Rows from block 8 of the audio encoder of a small encoder-decoder audio transcriber, named by matrix and row number. Rows with one number belong to one neuron. Each number is 500 + 25 x the weight over its row's rms, rounded and kept within 0 to 999. All counts start at 0. Numbers have three digits each.
After each neuron's rows are labels from the 100 clips, of 14976, where the neuron reaches its highest value: "top examples" is what is common among them; "loudest band" is the band of the loudest frequency at the time of the peak. Only what is clearly more common there than usual is listed. The data: read English sentences (LibriTTS-R).
# fc1: MLP up (encoder.blocks.8.mlp.fc1.weight, 1024x256), inputs 208-255
# fc2: MLP down (encoder.blocks.8.mlp.fc2.weight, 256x1024, transposed), outputs 208-255

fc1.412:478549459472590512515482518498525521485503502506490488481506491510513506475509487545486499543505508520464525517531459461496513495492490448478498
fc2.412:489529493476459489460521522496489493491533521501506465531508501501450537519504505444512485492479464472477498463482519452505529465520542540508511
top examples: the word "me"
loudest band: 250 to 500 Hz

fc1.11:529479464498529488443529550563529517514506545471469520503521504503480499515507483471442544485555511486458517487460519523491488480498464573531472
fc2.11:468524538471504499552495459511529483445526486469498507472474454525509499514453479531529486465484512486456495447507535496480494510493458508474509
top examples: the word "by"
loudest band: 500 to 1000 Hz

fc1.280:468495482464515473501468485494473453494535529513519473465522545488527507498543482517530509485512487491514465484543452488544523475494480450471520
fc2.280:493512473482472529463482495498506550485511508493514473527488557489511545495502497530484551512482534515494449508498501559503518509489470476543462
top examples: the word "will"
loudest band: 250 to 500 Hz

fc1.329:499525451477524475493538523502499511459507544505498522531466460495511531502506472479458471502490512506497481466507477489483447540508479517542479
fc2.329:501449543518480493471509473520508488512491482485481485479538520511482462563537551481505509499504438524506499509485522515473524488510468463482490
top examples: voice: male
loudest band: 4000 to 8000 Hz

fc1.151:479463486477492450478502498504526518553538444482520508514499462526441527467517485504497483497509473529502472538501538459480515493496488477487485
fc2.151:460556511460522473459531465521565522509476545503507515490549470470496487553470531512456483492508492523482536528489500459515507465522546482504462
top examples: the word "was"
loudest band: 4000 to 8000 Hz

fc1.349:486493529493541469515521435525450490521478537568476482454495498519497462479480509495504497494521511497519494500494500528488467536499481481506497
fc2.349:511448511498467474515484489523493522494460497488500507511498519461544479492519489521502546480518563558467553496454505524525506520506543508477476
top examples: voice: female
loudest band: 4000 to 8000 Hz

fc1.23:497532474496536482512506507539463503518495531465477505537521527521545515538462511508491530505472522508524506496488489529479452484497511474480514
fc2.23:555509482512478501495504498518529495478524523466525448509495503511464522494523495501514474453492452517480523493537487500514516519511516502562507
top examples: the word "in"; text has "voice"
loudest band: 250 to 500 Hz; 500 to 1000 Hz

fc1.337:465494457484549522469517488522523506536486464504458540518441484461497489513502546506464503501505525489505491488481548542461487473499505530532515
fc2.337:547495546475471541519513516505464518535515472481486519494468488504491501507487531481511516511505506490503495467518461499515506532522488522491501
top examples: the word "like"
loudest band: 250 to 500 Hz

fc1.717:487500529516512495491520462514486490504453475504512523445451467494505505534495506498532503498532512500452484490488499445511504506466542531526493
fc2.717:482485490529555511488470558480497493455503524513508474503551494481495527497486513502467496503519507479550492487487456490469542520508517486494497
top examples: voice: female
loudest band: 4000 to 8000 Hz

fc1.704:496506451464504519495478499555512467533500503478534521497473463528483531487500523486475520498551484475513483467547458467505524453500518507527456
fc2.704:507522512515513507474525469482494536482552474519507502471468501488487532535485499509503496465486557506533506515499489459502483518503463510492523
top examples: voice: female
loudest band: 250 to 500 Hz

fc1.330:559499471492485507525489477542510508530492456438512491472461474485510512501540510497503506548464501523437503485492520470465494461502489507487512
fc2.330:448507529510523470452512502468485464487535547507519464506519502464486497476487460471473451452565489506539459516459482473487508499486525477511491
top examples: the word "of"
loudest band: 4000 to 8000 Hz

fc1.131:508490515498475482488521489468494492508484502473481477481486460527534436524502540475496544494497489474509551497487483484468483510494513528482476
fc2.131:530490538456483485491466491474503489500454514521502504500499495530503498486533503545545516502504488489564479492484483527515500511465471502507515
top examples: voice: male; the word "in"
loudest band: 250 to 500 Hz

fc1.670:506497491528512486491498495530479503524509534539479547522538521510506514495513497496512508531467497443464495520535482478471497458504498445451518
fc2.670:520529518498541505491452515503480491488470502482459492521489501459504533494444516512459503529539534518508547489456478527484497544460544524520489
top examples: voice: male
loudest band: 250 to 500 Hz

fc1.58:466483518508511491487541493504465481463504480545535492509510474517489483422504502513464498498591465520478471487525499480507502519436550536546514
fc2.58:539484520462494445513483518509532471543465512507472494500512460500474531539500532478515488513463489486480538452494510529494449458562502502480476
top examples: the word "the"
loudest band: 4000 to 8000 Hz

fc1.276:536499492450450511501498469515499488497488493513481503480506469544460488495489468508502489484490507508470496482524447470506517458463492483526451
fc2.276:484534487497486473493521484507493537507496495518508555506525516501526511477493516503493467497473497525509519546497498504507486514518514503501525
top examples: the word "for"
loudest band: 1000 to 2000 Hz

fc1.193:501453500493504497459476538495524493512498504477465471574467544499516506458516483475528486483498517532531464480481498519457542527465443459485488
fc2.193:471491499513479448515499487497492523447524522535488526471505471538508512456478488467538509540480492504513492536467496486537490530519496482506521
top examples: the word "out"
loudest band: 500 to 1000 Hz; 1000 to 2000 Hz

fc1.667:479486490469474484530482496484512489514499517469473514505484450454527495477514488506488465540511516504517486469512513495471507490499465492495493
fc2.667:456534520463506513507530495487541477507496541512489442444497489497517504475477463457485473468480503484504444545473510515520487534534490512496478
top examples: the word "was"; the word "with"
loudest band: 250 to 500 Hz