A small encoder-decoder audio transcriber, trained from scratch.
Model: decoder width 192, decoder norm rmsnorm.
Data: trained on read English sentences (LibriTTS-R), 15625 training examples, 31.9 epochs.
Rows from block 4 of the audio encoder of a small encoder-decoder audio transcriber, named by matrix and row number. Rows with one number belong to one neuron. Each number is 128 + 32 x the weight over its row's rms, rounded and kept within 0 to 255. All counts start at 0.
After each neuron's rows are labels from the 100 clips, of 14976, where the neuron reaches its highest value: "strongest on" is what is common among them. Only what is clearly more common there than usual is listed. The data: read English sentences (LibriTTS-R). In brackets: how many of the 100, against the usual share in percent.
# fc1: MLP up (encoder.blocks.4.mlp.fc1.weight, 1024x256), inputs 64-127
# fc2: MLP down (encoder.blocks.4.mlp.fc2.weight, 256x1024, transposed), outputs 64-127

fc1.17 [102 168 183  75  64 152 153  85 157 119 103 150 143 129 168 162 108 120 159 117 126 107 103 108  86  65 171 113 134  84 135 132 193 105 119 201 118 170 157 149 166 164 148 136 180 163 169 116 126  98 122 148 138 157 104 162 159 188 120 148 159 141  84 195]
fc2.17 [111 154  76 138 198 142 151 152 141 114 136 157 194 145 100 148 143 119 160 127 171 129 137 134 140 170 105 165 110 138 112 139 122 155 151  77 138 134 103 100 123 120 150 114  84  51 136 127 129 120 178 144 168 111 152 140 173  50 140  98 145 131 115 133]
strongest on: voice: male (77 vs 47.8); the word "not" (27 vs 9.2)

fc1.623 [144 109 150 150 100 121 116 123  56 142 193  92 163 170 118 135 111 145 143  56 203 108 157 164  89 113 147 102 116  86 139  80 119 115 103  97  84 134 149 159 179  67 125 149  79 130 172  73 128 158 159 148 153  58  90 145 172 100  76 162  87 130 119 114]
fc2.623 [140 127 147  93 131 141 169 127 155 136  64 147 123  67 134 113 110 140 169 221 111 107 118  99 122 109 114 133 162 123 145 168 116 153 142 126 133 126 115 129  82 154 141  76 157 146  79 140 127 109 115 101  88 111 119  98  88 120 141  92 149 180 162 150]
strongest on: voice: male (74 vs 47.8)

fc1.665 [132 115 160 115 125 195 167  70 136 146  94  99 151 173 156 143  87 129 180 203 124 103 139  67  99 110 143 135 123 142 148 191 161 107  65 143 145 136 121 184 142 127  81 132  65  97 156 125 132  47 156 155 123  65 152 103 178 126  67 106 117 132 112  97]
fc2.665 [129 109  93 148  63 127 105 118 111 104 105 170 104  83 150  82 110 126  93  88 134 101 131 169 144  98 125 137 136 108 169 118 140 113 134 149 130 141 111  81 117 116 161 150 123 151  87  89 165 115 114 106 134 147 174 126 120 136 130 156 130 205 172 178]
strongest on: voice: male (78 vs 47.8)

fc1.345 [164 178 150 146 106 139 166 105 118  52 140  98 157 114 191  56 129 119  75 129  74 111 143 122 164 115 131 135 106 152 128 152 100 156 147 147 130 148 232 120  97 103 175 121 129 133 163  49  90 213 128 174 145 159 147 174 147 129 168 184  84 178 127 129]
fc2.345 [127 141 153 133 137  58 151  91 142 113 164  87  90  54 135  74 145  98 152  87 120 169 109 120 126 179  93 108  74  57  93 210 136 141 137  82 108  88 114 110 142 137 152 150  73 112 103 151 111 184 106 128  74  97 163 122 148 169 135 112 132 129 122 171]
strongest on: the word "you" (40 vs 14.3); the word "your" (26 vs 3.3)

fc1.90 [112 112 125 161 100 183 204 175 116 104 121  84  87 108  85 125 112 133 121 190 136  65 158 135 104 170  83 138 156 134  95 134 161 140 152  95 100 123 177 150 174 131  95  84 129 125 128  99  88 149 120  83 143 113 115 129 153 123 142 127 134 155 136 174]
fc2.90 [ 80 104  99  94  89  91  77  99  66  92  72 100 160 109 124 126  90 186 116  88 137 127 104 170  91 172 126 128 140 104 125 156  61 107 138 143 158 147 129 144 132 129 141 114 125  56 148 192 120  60 129 134 117 140 143 189  93 135 130 180 129  83 132 112]
strongest on: the word "i" (43 vs 20.7); the word "but" (30 vs 9.3)

fc1.426 [125 139  92 145 133 151 159 137  97  83 138  85 136 106 120 122 146 106  91  95 130 158 122 123 155 122 103 123 108  94 128 135 110 191 150  85 172 157 124 112  54 191 152 164 167 142 131  89 102  77 174 101 138 144 100 160 172 154 121 169 144  97 109 108]
fc2.426 [136 146 125  77 106 108 133 113  73 168  76 132  91 128 148 142  83 123 112  90 131 154 180 134 104  73 174 141 110 161 142 114 153  89 156 113 105 101  98 121 136 132  31 135 201 119 134 158 178  83 138 128 123 130 156  97 111 113 138 127 112 183 149  65]
strongest on: voice: female (86 vs 52.2)

fc1.366 [168 130 194 132 144 158 129 117 112  87  49 192  63 130 135 119 148 106 129 126  62 150 123  62 105 124 143 119 140 122 194 133  90 141  66 156  45 153 137 160 108 152 127 102 173 152  88 101 135 113 117 131 128 100 136 120 124 134  78 128 189  81 167 136]
fc2.366 [ 96 128 108 147  53 100 104 149 142 130 155  95 100 149 172 125 119 115 143 154 152  74 115 195 158 147 127 177  89 107 111 158 173 129 124 105 178 129 121  87 189  67  86 159  58 177 140 112 104 143 133 113 134 113 109 126 188 112 167 123 153 106  71 135]
strongest on: voice: male (82 vs 47.8)

fc1.483 [117 124  96 115 108 196 135 128 147 143 195 157 187 160 146 128  98 181 101 146 127 124 151  89 126 177 116 139 208 141  99 141 113  93 158  86 146 109 202 148 131 124  86  82  80 142 171  74 135 142 153 102  90 136 105  94 170 145 124 145 136 145 138 169]
fc2.483 [105 146 178 131 155  83 115 142 126  87 161 111 143  98 165 132 127  91 149 200  94 133 119 166  96 126 133 138  95 137 134 117 121 113 171  61  80 127 147 152 131 181  92  71 176 120 128 116 189 139  79 138 105 133 148 185 129 119 125 162 147 147 134 136]
strongest on: the word "i" (48 vs 20.7)

fc1.283 [ 55 131 145 137 140 149 132 121 132  74  89 107 158 136  76 145 156 126 112 126 147 124 128 169 190  25 113 115 133 172 159 148 113 187  92 148 111 132 193  83 146 147 161 106 164 102 183 177 118 154 143  93 138 159 117  96 127 132 163  91 127 132 161  93]
fc2.283 [162  52 131 105 113 133 161  94 139 169 130 142 120  95 158 133  90 129 140 104 134 159 165 113 102 152 119 169 171 138 106 112 150  77 134 136 149 147  87 150  97  94  83 145  89 156 115 144 148 155 143 124 172 127 154 152 147  81  75  96 148  56 126  97]
strongest on: voice: male (77 vs 47.8)

fc1.374 [105 119  86 142 162 146  82 137 131 120 117 142 138 159  80  65 191 157  52 195 158  91 127  84 144 173 162  59 137 157 138  77  92 138 172  61 188 129 133 115 162 132 111 125 113 128 144 158  75 127 134 120 109 103 108 119 160  96 178 140 158 123 129 117]
fc2.374 [213 116 114 155 134  71 134 114 146 201 119 102 123 107 106  88 106 147 126  88 152 110 132 171  96 105  93 209 121  59 180 105 116 118  74 134 125  95 120 128 109  59 103 160 176 167  82  99 134 102 111 110 149 121 117 139 129 140  65 108 147 145 105  96]
strongest on: the word "you" (41 vs 14.3)

fc1.384 [122 186 110 155 111 120 115 129 124 100 101 142 185 132 131 108  94 112 134 184 123 108 195  97 129  95  96 162 145 136 115 131 145 143 140 127 119 168 183 140 183 135 140  92 174  64 136 112 179 109 122 117 128 115  72 146 103 142 142 102  61 118 161 119]
fc2.384 [ 85 168 111 164 189 150 137 132 107 178 121 117 138  94 141 206 145  87 169 109 117 170  73  78 119 122 112 107 105 139 118 106 190 117 109 110 154  85 103  82  74 116 111 164 125 135 114 130 154 140 191 134 106 120 196 177 120 143 132 161 156 129  83 116]
strongest on: voice: male (73 vs 47.8)

fc1.260 [131 192 107 133 115 115 124 134  80 146 160 200 181 127 131 122 118 203 122 156  91  96  46 164 129  97 118 172 128 131 136 167 130  48 164  85 177 148 122 141 172 176 118 134 106 127 119 146  70 106 139 142 122 159 106  73 166 131 177  34 127 125 136 171]
fc2.260 [145 108 122 162 132 156 145 109 126  94  62  96 140 137  82 128 144 118 141  82 140 109 128 110 107  96 117  65 155 130 102 145 133 160 123 160 167 152 132  93 133 139  69 143 196 139 128 110 182  89 106 103 129 118 102  97 111 160  92 130 115 128 137 160]
strongest on: voice: male (82 vs 47.8)

fc1.40 [111  83 104 226 124 162 188  80 125 164  95 124 142 122 195 117 153 113 118 141 159 115 118 119 139 140 137 124 164 169 105 180 196 140  90 101 180  78 122 174 196 102  52 131 135 132 228 101 187 130  98 140  82 171 142  68 123 151 104 112  89 148 119 112]
fc2.40 [113 135  97 115 145 101 113 181 132 118 175 117 137 170  98  76 155 161 137 211 109  87 152 103 146 103  97 127 121 126 185  61  70 178  99 175 148 115 126 112  77  99 141  92  88 163 109 198 103 149 168 161 137 165 123 117 129 172 143  87  97 154 158 136]
strongest on: voice: male (81 vs 47.8)

fc1.25 [133  69  80 158 133 117  96 165  95 133 112 169 206 155 110  70 144 119 167 126 170 147 121 107  60 136  97 121 175 108 144 160 119  84 126 146 133 125 104 173 117 118 173 154 117  81 122 109 103 122 177 143 138 145 147  70 110 150  96 170 103 107 132 197]
fc2.25 [ 98  88 161 147 135 112 139  93 141 120 136 155 137 128  94 125  78  96 140 109  89 145 120 167 145 189 101 173 147 142 110 131 105 138 175  77 120 119 146 118 101 157 101 148 117 176 146  87 119  87 140  96  53 107 112 189 145 118 140 106 132 162 172 118]
strongest on: voice: female (83 vs 52.2)

fc1.524 [137 119  88 179 191  98 163  85 150 143  99 101  94 112 192 150 107 164 108 171  70 157 184 146  98 146 143 129 103 140 179 158  82 157 119 118 115 164  91 143 131  95  60 127 130 142  87 128 165 185 159 172 151 163  99  86 111 129 152 105 132 213  83 174]
fc2.524 [130 120 165  79 142  97 163 153  86 149 151 138 176 129 130 125 138 120 179 113 187 121  53 106  88 112 148 130 182 130 104 127 139 134 133 138 114 106 178 115 141 148 137 175 150 120 130  96 155 100 196 164 149  92 185 121 114 158 125 127  84  98 163 109]
strongest on: the word "i" (45 vs 20.7)

fc1.453 [ 90  93  94 137 149 158 151 100 147 115 170 113 136 121 167  78 102 107 124 174 150 116 137  71 144 120 105 124 142 158 100 190 114 136 172  95  83  97 206 173 124 143 151 106 151 115 149 136 188 158  90 128  88 128 112 117 107 112 142  95 182  69 174 117]
fc2.453 [149 112  71 156 137  62 178 151  92  75 114 102  98 112 185 133 150 183 179 147  76 183 113 126 145 107  86 110  97 160 181 162 141 179 148 121 100 123 133 116 169 150 119 157 129 121 129 103 142  69 146  50 118 124 106 130 145 132  92 162 105 113 169 128]
strongest on: the word "i" (44 vs 20.7)

fc1.765 [128  85  97  78 173 119 181 127 112  85 143 103 103 118 120 135 148 162 164 162 151 110 139 180 121 183 130 114 105 189 168 130 146 165  76 115 131 106 112 144 136 106 128 161 100 101 171  91 110  84 107 107  59 156  79 135 174  99 107  94 118  99 176 157]
fc2.765 [117  61 148 153 129  76  75 166 150 109 111 150 128 114 129 140 163 127  84 157 121 152 149  72 186 137  96 154 130 145 116 125 166 125  78 112 151 133  79 157 217 111 170  41 152  69 103 132  99 189  95 124 128 143 148 132 126 135 101 198 110 126 150 102]
strongest on: the word "you" (38 vs 14.3)