config.yaml
encoder_arch: "transformer"
model: "encoder-decoder audio transcriber"
dataset: "read English sentences (LibriTTS-R)"
train_examples: 15625
gain_aug_db: 6
time_shift_ms: 100
n_mels: 64
hop_length: 160
input: "log_mel"
spec_augment: true
win_length: 512
tokenizer: "char"
vocab_size: 32
encoder_norm: "layernorm"
encoder_norm_position: "pre"
encoder_activation: "gelu"
encoder_mlp_ratio: 4
encoder_head_dim: 64
encoder_fused_qkv: false
encoder_bias: "all"
encoder_qk_norm: true
encoder_layer_scale_init: 1.0
encoder_parallel_block: false
encoder_dropout: 0.1
encoder_inner_norm: false
encoder_drop_path: 0.15
encoder_subsampling: 4
encoder_layers: 12
encoder_width: 256
encoder_positions: "conv"
fusion: "cross_attention"
label_smoothing: 0.1
decoder_width: 192
decoder_layers: 8
decoder_norm: "rmsnorm"
decoder_norm_position: "post"
decoder_activation: "gelu_tanh"
decoder_mlp_ratio: 6
decoder_head_dim: 32
decoder_fused_qkv: true
decoder_bias: "none"
decoder_qk_norm: false
decoder_parallel_block: false
decoder_inner_norm: false
decoder_positions: "learned"
decoder_cross_attention_every: 1
decoder_tie_embeddings: false
init: "trunc_normal_002"
residual_init: "scaled_by_depth"
optimizer: "soap"
beta2: 0.99
lr: 0.0012
beta1: 0.95
shampoo_beta: 0.99
eps: 1e-08
precondition_frequency: 50
max_precond_dim: 1024
one_sided: false
adamw_lr_other_params: 0.00081
grad_clip: 1.0
steps: 7800
batch_size: 64
epochs: 31.9
lr_schedule: "cosine"
final_lr_fraction: 0.1
warmup_steps: 780
weight_decay: 0.3
adamw_weight_decay_other_params: 0
Rows from block 8 of the audio encoder of a small encoder-decoder audio transcriber, named by matrix and row number. Rows with one number belong to one neuron. Each number is 500 + 50 x the weight over its row's rms, rounded and kept within 0 to 999. All counts start at 0. Numbers have three digits each. After the name is the row's rms in percent of the matrix's.
After each neuron's rows are labels from the 100 clips, of 14976, where the neuron reaches its highest value: "top examples" is what is common among them; "loudest" is the band of the loudest frequency at the time of the peak. Only what is clearly more common there than usual is listed. The data: read English sentences (LibriTTS-R).
# fc1: MLP up (encoder.blocks.8.mlp.fc1.weight, 1024x256), inputs 208-255
# fc2: MLP down (encoder.blocks.8.mlp.fc2.weight, 256x1024, transposed), outputs 208-255

fc1.406 086:407385490540570388474610493515557582456605508457440467552539549500529479503535444474534516563495547460603568527481489532433517447523509423496465
fc2.406 092:627525431547531490607500460495499506523467522522552482473459400577484495544385504517424520465543490417450508488459487510594487486410556472517511
top examples: the word "his"; the word "is"
loudest: 250 to 500 Hz

fc1.270 105:553446413534528489481496433429490523402508478385519454457454529582489431540492468518466554428605577488496431531538437569390487496482510515473495
fc2.270 101:465469508515563553486453504585520516571471455557494528532579486420447522457518446497544424476478413533503539548594447472514488519436456491529555
top examples: the word "the"
loudest: 250 to 500 Hz

fc1.369 100:617586500514557498543460494497458469476541479535490515474539462441435427544549586475499508451430486453518432472418477565554548593534502354468440
fc2.369 095:447455479446541484510588482451498471560522507457484535572382478460544451422475478604523476577485497500540526527538462531608516448478439527407543
top examples: the word "it"
loudest: 250 to 500 Hz

fc1.298 120:532459432451453480463395494458428477454509414461556512540480472496534494483436444522493545560502419497533564484473515390556520475439520432549532
fc2.298 114:497646525502526565535449522480414498508416499448499554492458460434536517526536487524548599543458474437477503568497491459496522475468572493418451
top examples: the word "you"
loudest: 250 to 500 Hz

fc1.90 097:570487485445562469405462468525505512538455534501530422406448469481433472409579445561504422482521527545477436480487525476494551517487421453414513
fc2.90 092:489540451592440494465533543501532533557495499534523455550426430610522457580494510554474592576443479396570468545471567515513422394471584458459538
top examples: voice: female
loudest: 4000 to 8000 Hz

fc1.691 092:536502513524476420470503486478485450555518453395487487469544595448532431491436388544562577596496545543483473501412559479544498546442559397492506
fc2.691 090:403542533442539557491471439451478550526459475480454545581514452500483553442631457484480613482479501451378503494511392442504522457478530544519550
top examples: the word "you"
loudest: 250 to 500 Hz

fc1.5 105:507541534538579474466489434496642468451492570503554465481508423523456432470428432576506479430524490454560484495430550563526503495477469371557460
fc2.5 105:433473477436501507481497529490498400524450558519556480554555532581524506564418433445542432446455481469516502605502570488424515530545499534515478
top examples: the word "it"
loudest: 250 to 500 Hz

fc1.417 093:415509507461520488492455454464549451576480480490469468444460543517433481400484551517511476475495481474525491524415455486420526513561461481576604
fc2.417 083:542416443507523540478460552436447528392477492487524553512549565576536515503486485489449403566491583516481565483531532416516455449399546428535423
top examples: voice: male
loudest: 500 to 1000 Hz

fc1.304 106:472493420494567496527548524583556554580449472504544555499568530452557497508428549521420566450478538485476552543435481488484489528500496433498544
fc2.304 114:515483499501526498394523471413470557406499500511448511533491477495510453533543534377485561499485456468423438400401423489492487543515483499533543
top examples: the word "you"
loudest: 250 to 500 Hz

fc1.630 127:479567561497532460514527552426504534508473515584530532448527464619441562496562543514454495476533496558443418605458482451525484386463535491536547
fc2.630 117:483549478453513546499504551562482430479599573555491523452652471487475574516450492514526533538611531502498537434484484435601536513421493478459471
top examples: the word "the"
loudest: 250 to 500 Hz

fc1.242 095:539519552547545491459463529496525553505445422523511469493433426543446485527413478496516466472441545463492471472411407430534450509493505404546411
fc2.242 095:340468403446467513563541514499405550468484461526481512417488498463510569414449505516570608495625461463424497511499442545508509495482485561436555
top examples: voice: male
loudest: 500 to 1000 Hz

fc1.682 113:468577485566547494419424466450537495515488522468506451485581504577485508453493590509452466462468513529472493421490582454522454542479532500481471
fc2.682 111:453502513501544488496469468487537481495428549562502444549501518538488474552538510408426497417507598478519440407478489542437461568484542469477515
top examples: voice: male
loudest: 2000 to 4000 Hz

fc1.311 101:452529508412500446535482514456512534565552466563521490503638419502507599464427519555494522497491484566554507551566496473484524608493496503402442
fc2.311 105:520488484392462578573499506535461453443525444451475579464429458508432408517421447391524543541522490484467455419470494547499467498515478501569460
top examples: the word "it"; the word "was"
loudest: 250 to 500 Hz

fc1.92 093:492523529453556538552439498572523539532471457473493514500518447514494552526482483611517413603421514577451544518504434460487588529516475454456597
fc2.92 099:410506505502467540605528521450394500502423489533427507475483448502544475435473425452523491568519481551441473465491484532551565495399432484479446
top examples: the word "if"; the word "you"
loudest: 2000 to 4000 Hz

fc1.215 078:500476545496464446448564446403430478529484554532424433567534476487509485493477449475492485433505538461493612499595560463483586490524462484466454
fc2.215 079:570556483490521542484533451592578470429597438547555378562524459570519467590447538494568441508483439449508492560494483479574435489494509477548529
top examples: the word "you"
loudest: 500 to 1000 Hz

fc1.576 094:549466545506567512493504526523471505500483523548421430557486593548503438474515492516494501489528542544431519632494464560498449430454558494486495
fc2.576 098:490498508439540472498514475533494500498521539390458512393425499432453518478504476451443629616486561497491527474513478504448524497565528438551566
top examples: the word "your"
loudest: 250 to 500 Hz

fc1.162 105:539530427465562479509458467506526456478461529507506437442465474518533463556561537581359525469504519590541591460483580508506551488513468468462525
fc2.162 116:443549509619520426560481554458468481513505480545377545533482549523519370610529533503579583547414508489478488514494535500508455544509547526497564
top examples: voice: female
loudest: 4000 to 8000 Hz

fc1.39 103:532567465432554537581516579470480408485589589411478560544495418530507502525557513471537517476450475470417421487412487357487532437563509375523560
fc2.39 100:450572559547474471476534478555569522576450482563470473489551582487505569399475491517498469497575524522478518422455546516465584536487507545447426
top examples: the word "you"
loudest: 250 to 500 Hz

fc1.394 097:589467499486540471561498541482424561529478401502442489503538412396486413474511531580570543558467503464540503508516520524462557508470507463435428
fc2.394 090:494484432557499475472508547479475436530528582509452495528537562486479537486513477484578513494566460483500499478543415512546445548432454537537606
top examples: the word "it"
loudest: 250 to 500 Hz

fc1.2 096:409423515456562544407525477483519517458602517442445394480495466461473449511465436461470409524512467522517436488509587505470482485498533462504456
fc2.2 102:501424433538401440446553484430533521505461478622561573433429496538547524471425456597595496495626482434425513554540451511573474540425389492463602
top examples: the word "the"
loudest: 250 to 500 Hz

fc1.386 098:480527437559528513453600443499581464555436486391524526500499424507523533389478494514497517501463455447452564495406541465485483513498446399528526
fc2.386 096:498439521433488380517521464490444570540522472549477527503517453427401424539390585526526472497475449507473466481556584531526487530530571508423539
top examples: the word "the"
loudest: 4000 to 8000 Hz

fc1.573 099:457520407470379468435526455466531495556559530513495484531493442495455550533445488499522587511533589480550516524479512368478462377524490534587471
fc2.573 096:593487522491611462501442545548489502546477543547400466510532442404523511491476529461498454438533485505500458512420476587511587446362503484502425
top examples: the word "his"
loudest: 4000 to 8000 Hz

fc1.419 092:476457480457565554496555458511556475494388506536593493553532557571503499339474536535423559476530442490520497504575572422475483491501456425549467
fc2.419 094:451462471588476515535552525451468458564440513562431501524404433465513474578502419464561571517495620527437517453413516550526501532463506537464562
top examples: the word "mr"
loudest: 2000 to 4000 Hz

fc1.268 124:497403542526453495496537519390470496471404506525477562468539426541519399425520577565560477548484495464431539472416527367552491416451494485469500
fc2.268 117:436511493436460568495532567489553558460524478452515537433482508523541440457400518446449435453506568501527497512495458495514530523517484534460563
top examples: voice: male
loudest: 500 to 1000 Hz

fc1.200 099:524485602460581505472514550548475521492534514475514493494515530572470504542532479613465409491584570475490473492511566472486501480464447486476529
fc2.200 103:556352513562538496477562453504494457437475472408593581465382515514584614510469506568525485457571469565514472453440460524517478519465501500567398
top examples: voice: male
loudest: 500 to 1000 Hz

fc1.746 094:487540563458517444399542471405458542491542519520556476494519520458494455412468599563543400531488552492457561513508446517545416507511495522428529
fc2.746 100:456424492452542449585417479554550523555595492504474505419501515448469430515515491512566536445401459476453490587502591592477476435478532565527502
top examples: the word "little"
loudest: 500 to 1000 Hz

fc1.537 090:479448457551507422507530557478499513579462566469554458489517591518556527434518512533535527503565584482542487482507533531536376563451400678441514
fc2.537 097:472487350505462449474516498463558533466444475546413425463505497461442571450600458475539548481494516528477442612559483459449463534496551444337526
top examples: the word "the"; voice: male
loudest: 250 to 500 Hz

fc1.64 099:450479459440478478492524404492530482562455491599445390447437561548481535454469538447519487390478514482516543537538514561530414504556450528547529
fc2.64 101:543421500466513480569448582440454502570544490503493490421513528402435560647437525558522564577483523480566482480497457468443465454415477431432476
top examples: voice: male
loudest: 500 to 1000 Hz

fc1.647 113:490429463462534505495450524450418564487558470466586390410632553447483521511488520503507475478565498465492538434476392495492497473474462525488499
fc2.647 109:592502400467544547520575497444526518478474457545477424448553562524505471515512603497544485546482468472607483462541536566504461472555498572491528
top examples: the word "little"
loudest: 250 to 500 Hz

fc1.489 100:491469537515483492519487398484452535473408440437464502459559439558526440591523579453520519550423511437455520505413477513571485580494486595490547
fc2.489 095:558453442529455429578496536527583519480510439494474445459554553572498457520438435493526533429487427545490420451431463508516417464509384436632518
top examples: the word "we"
loudest: 250 to 500 Hz

fc1.382 123:599485496456435446485556472442474541542500491493544450439488597405478526491403448409523497509589425521597506529517470498454387552458481473517457
fc2.382 110:487543502446430582419433486536536550505532466500501447453488565523465635504442514560515490510458401432437460476513525523553592540432491461461425
top examples: the word "little"
loudest: 250 to 500 Hz

fc1.525 105:461487457483509441486426494507513602553607370551584575399510450537532545449536496466498563463556553583552450542600408605488544512485524504527471
fc2.525 099:495422512531408539517534482536497521494481534531618464588544461528518579443487530507523476482470469430496510509425554514547540516490528538480527
top examples: the word "the"
loudest: 250 to 500 Hz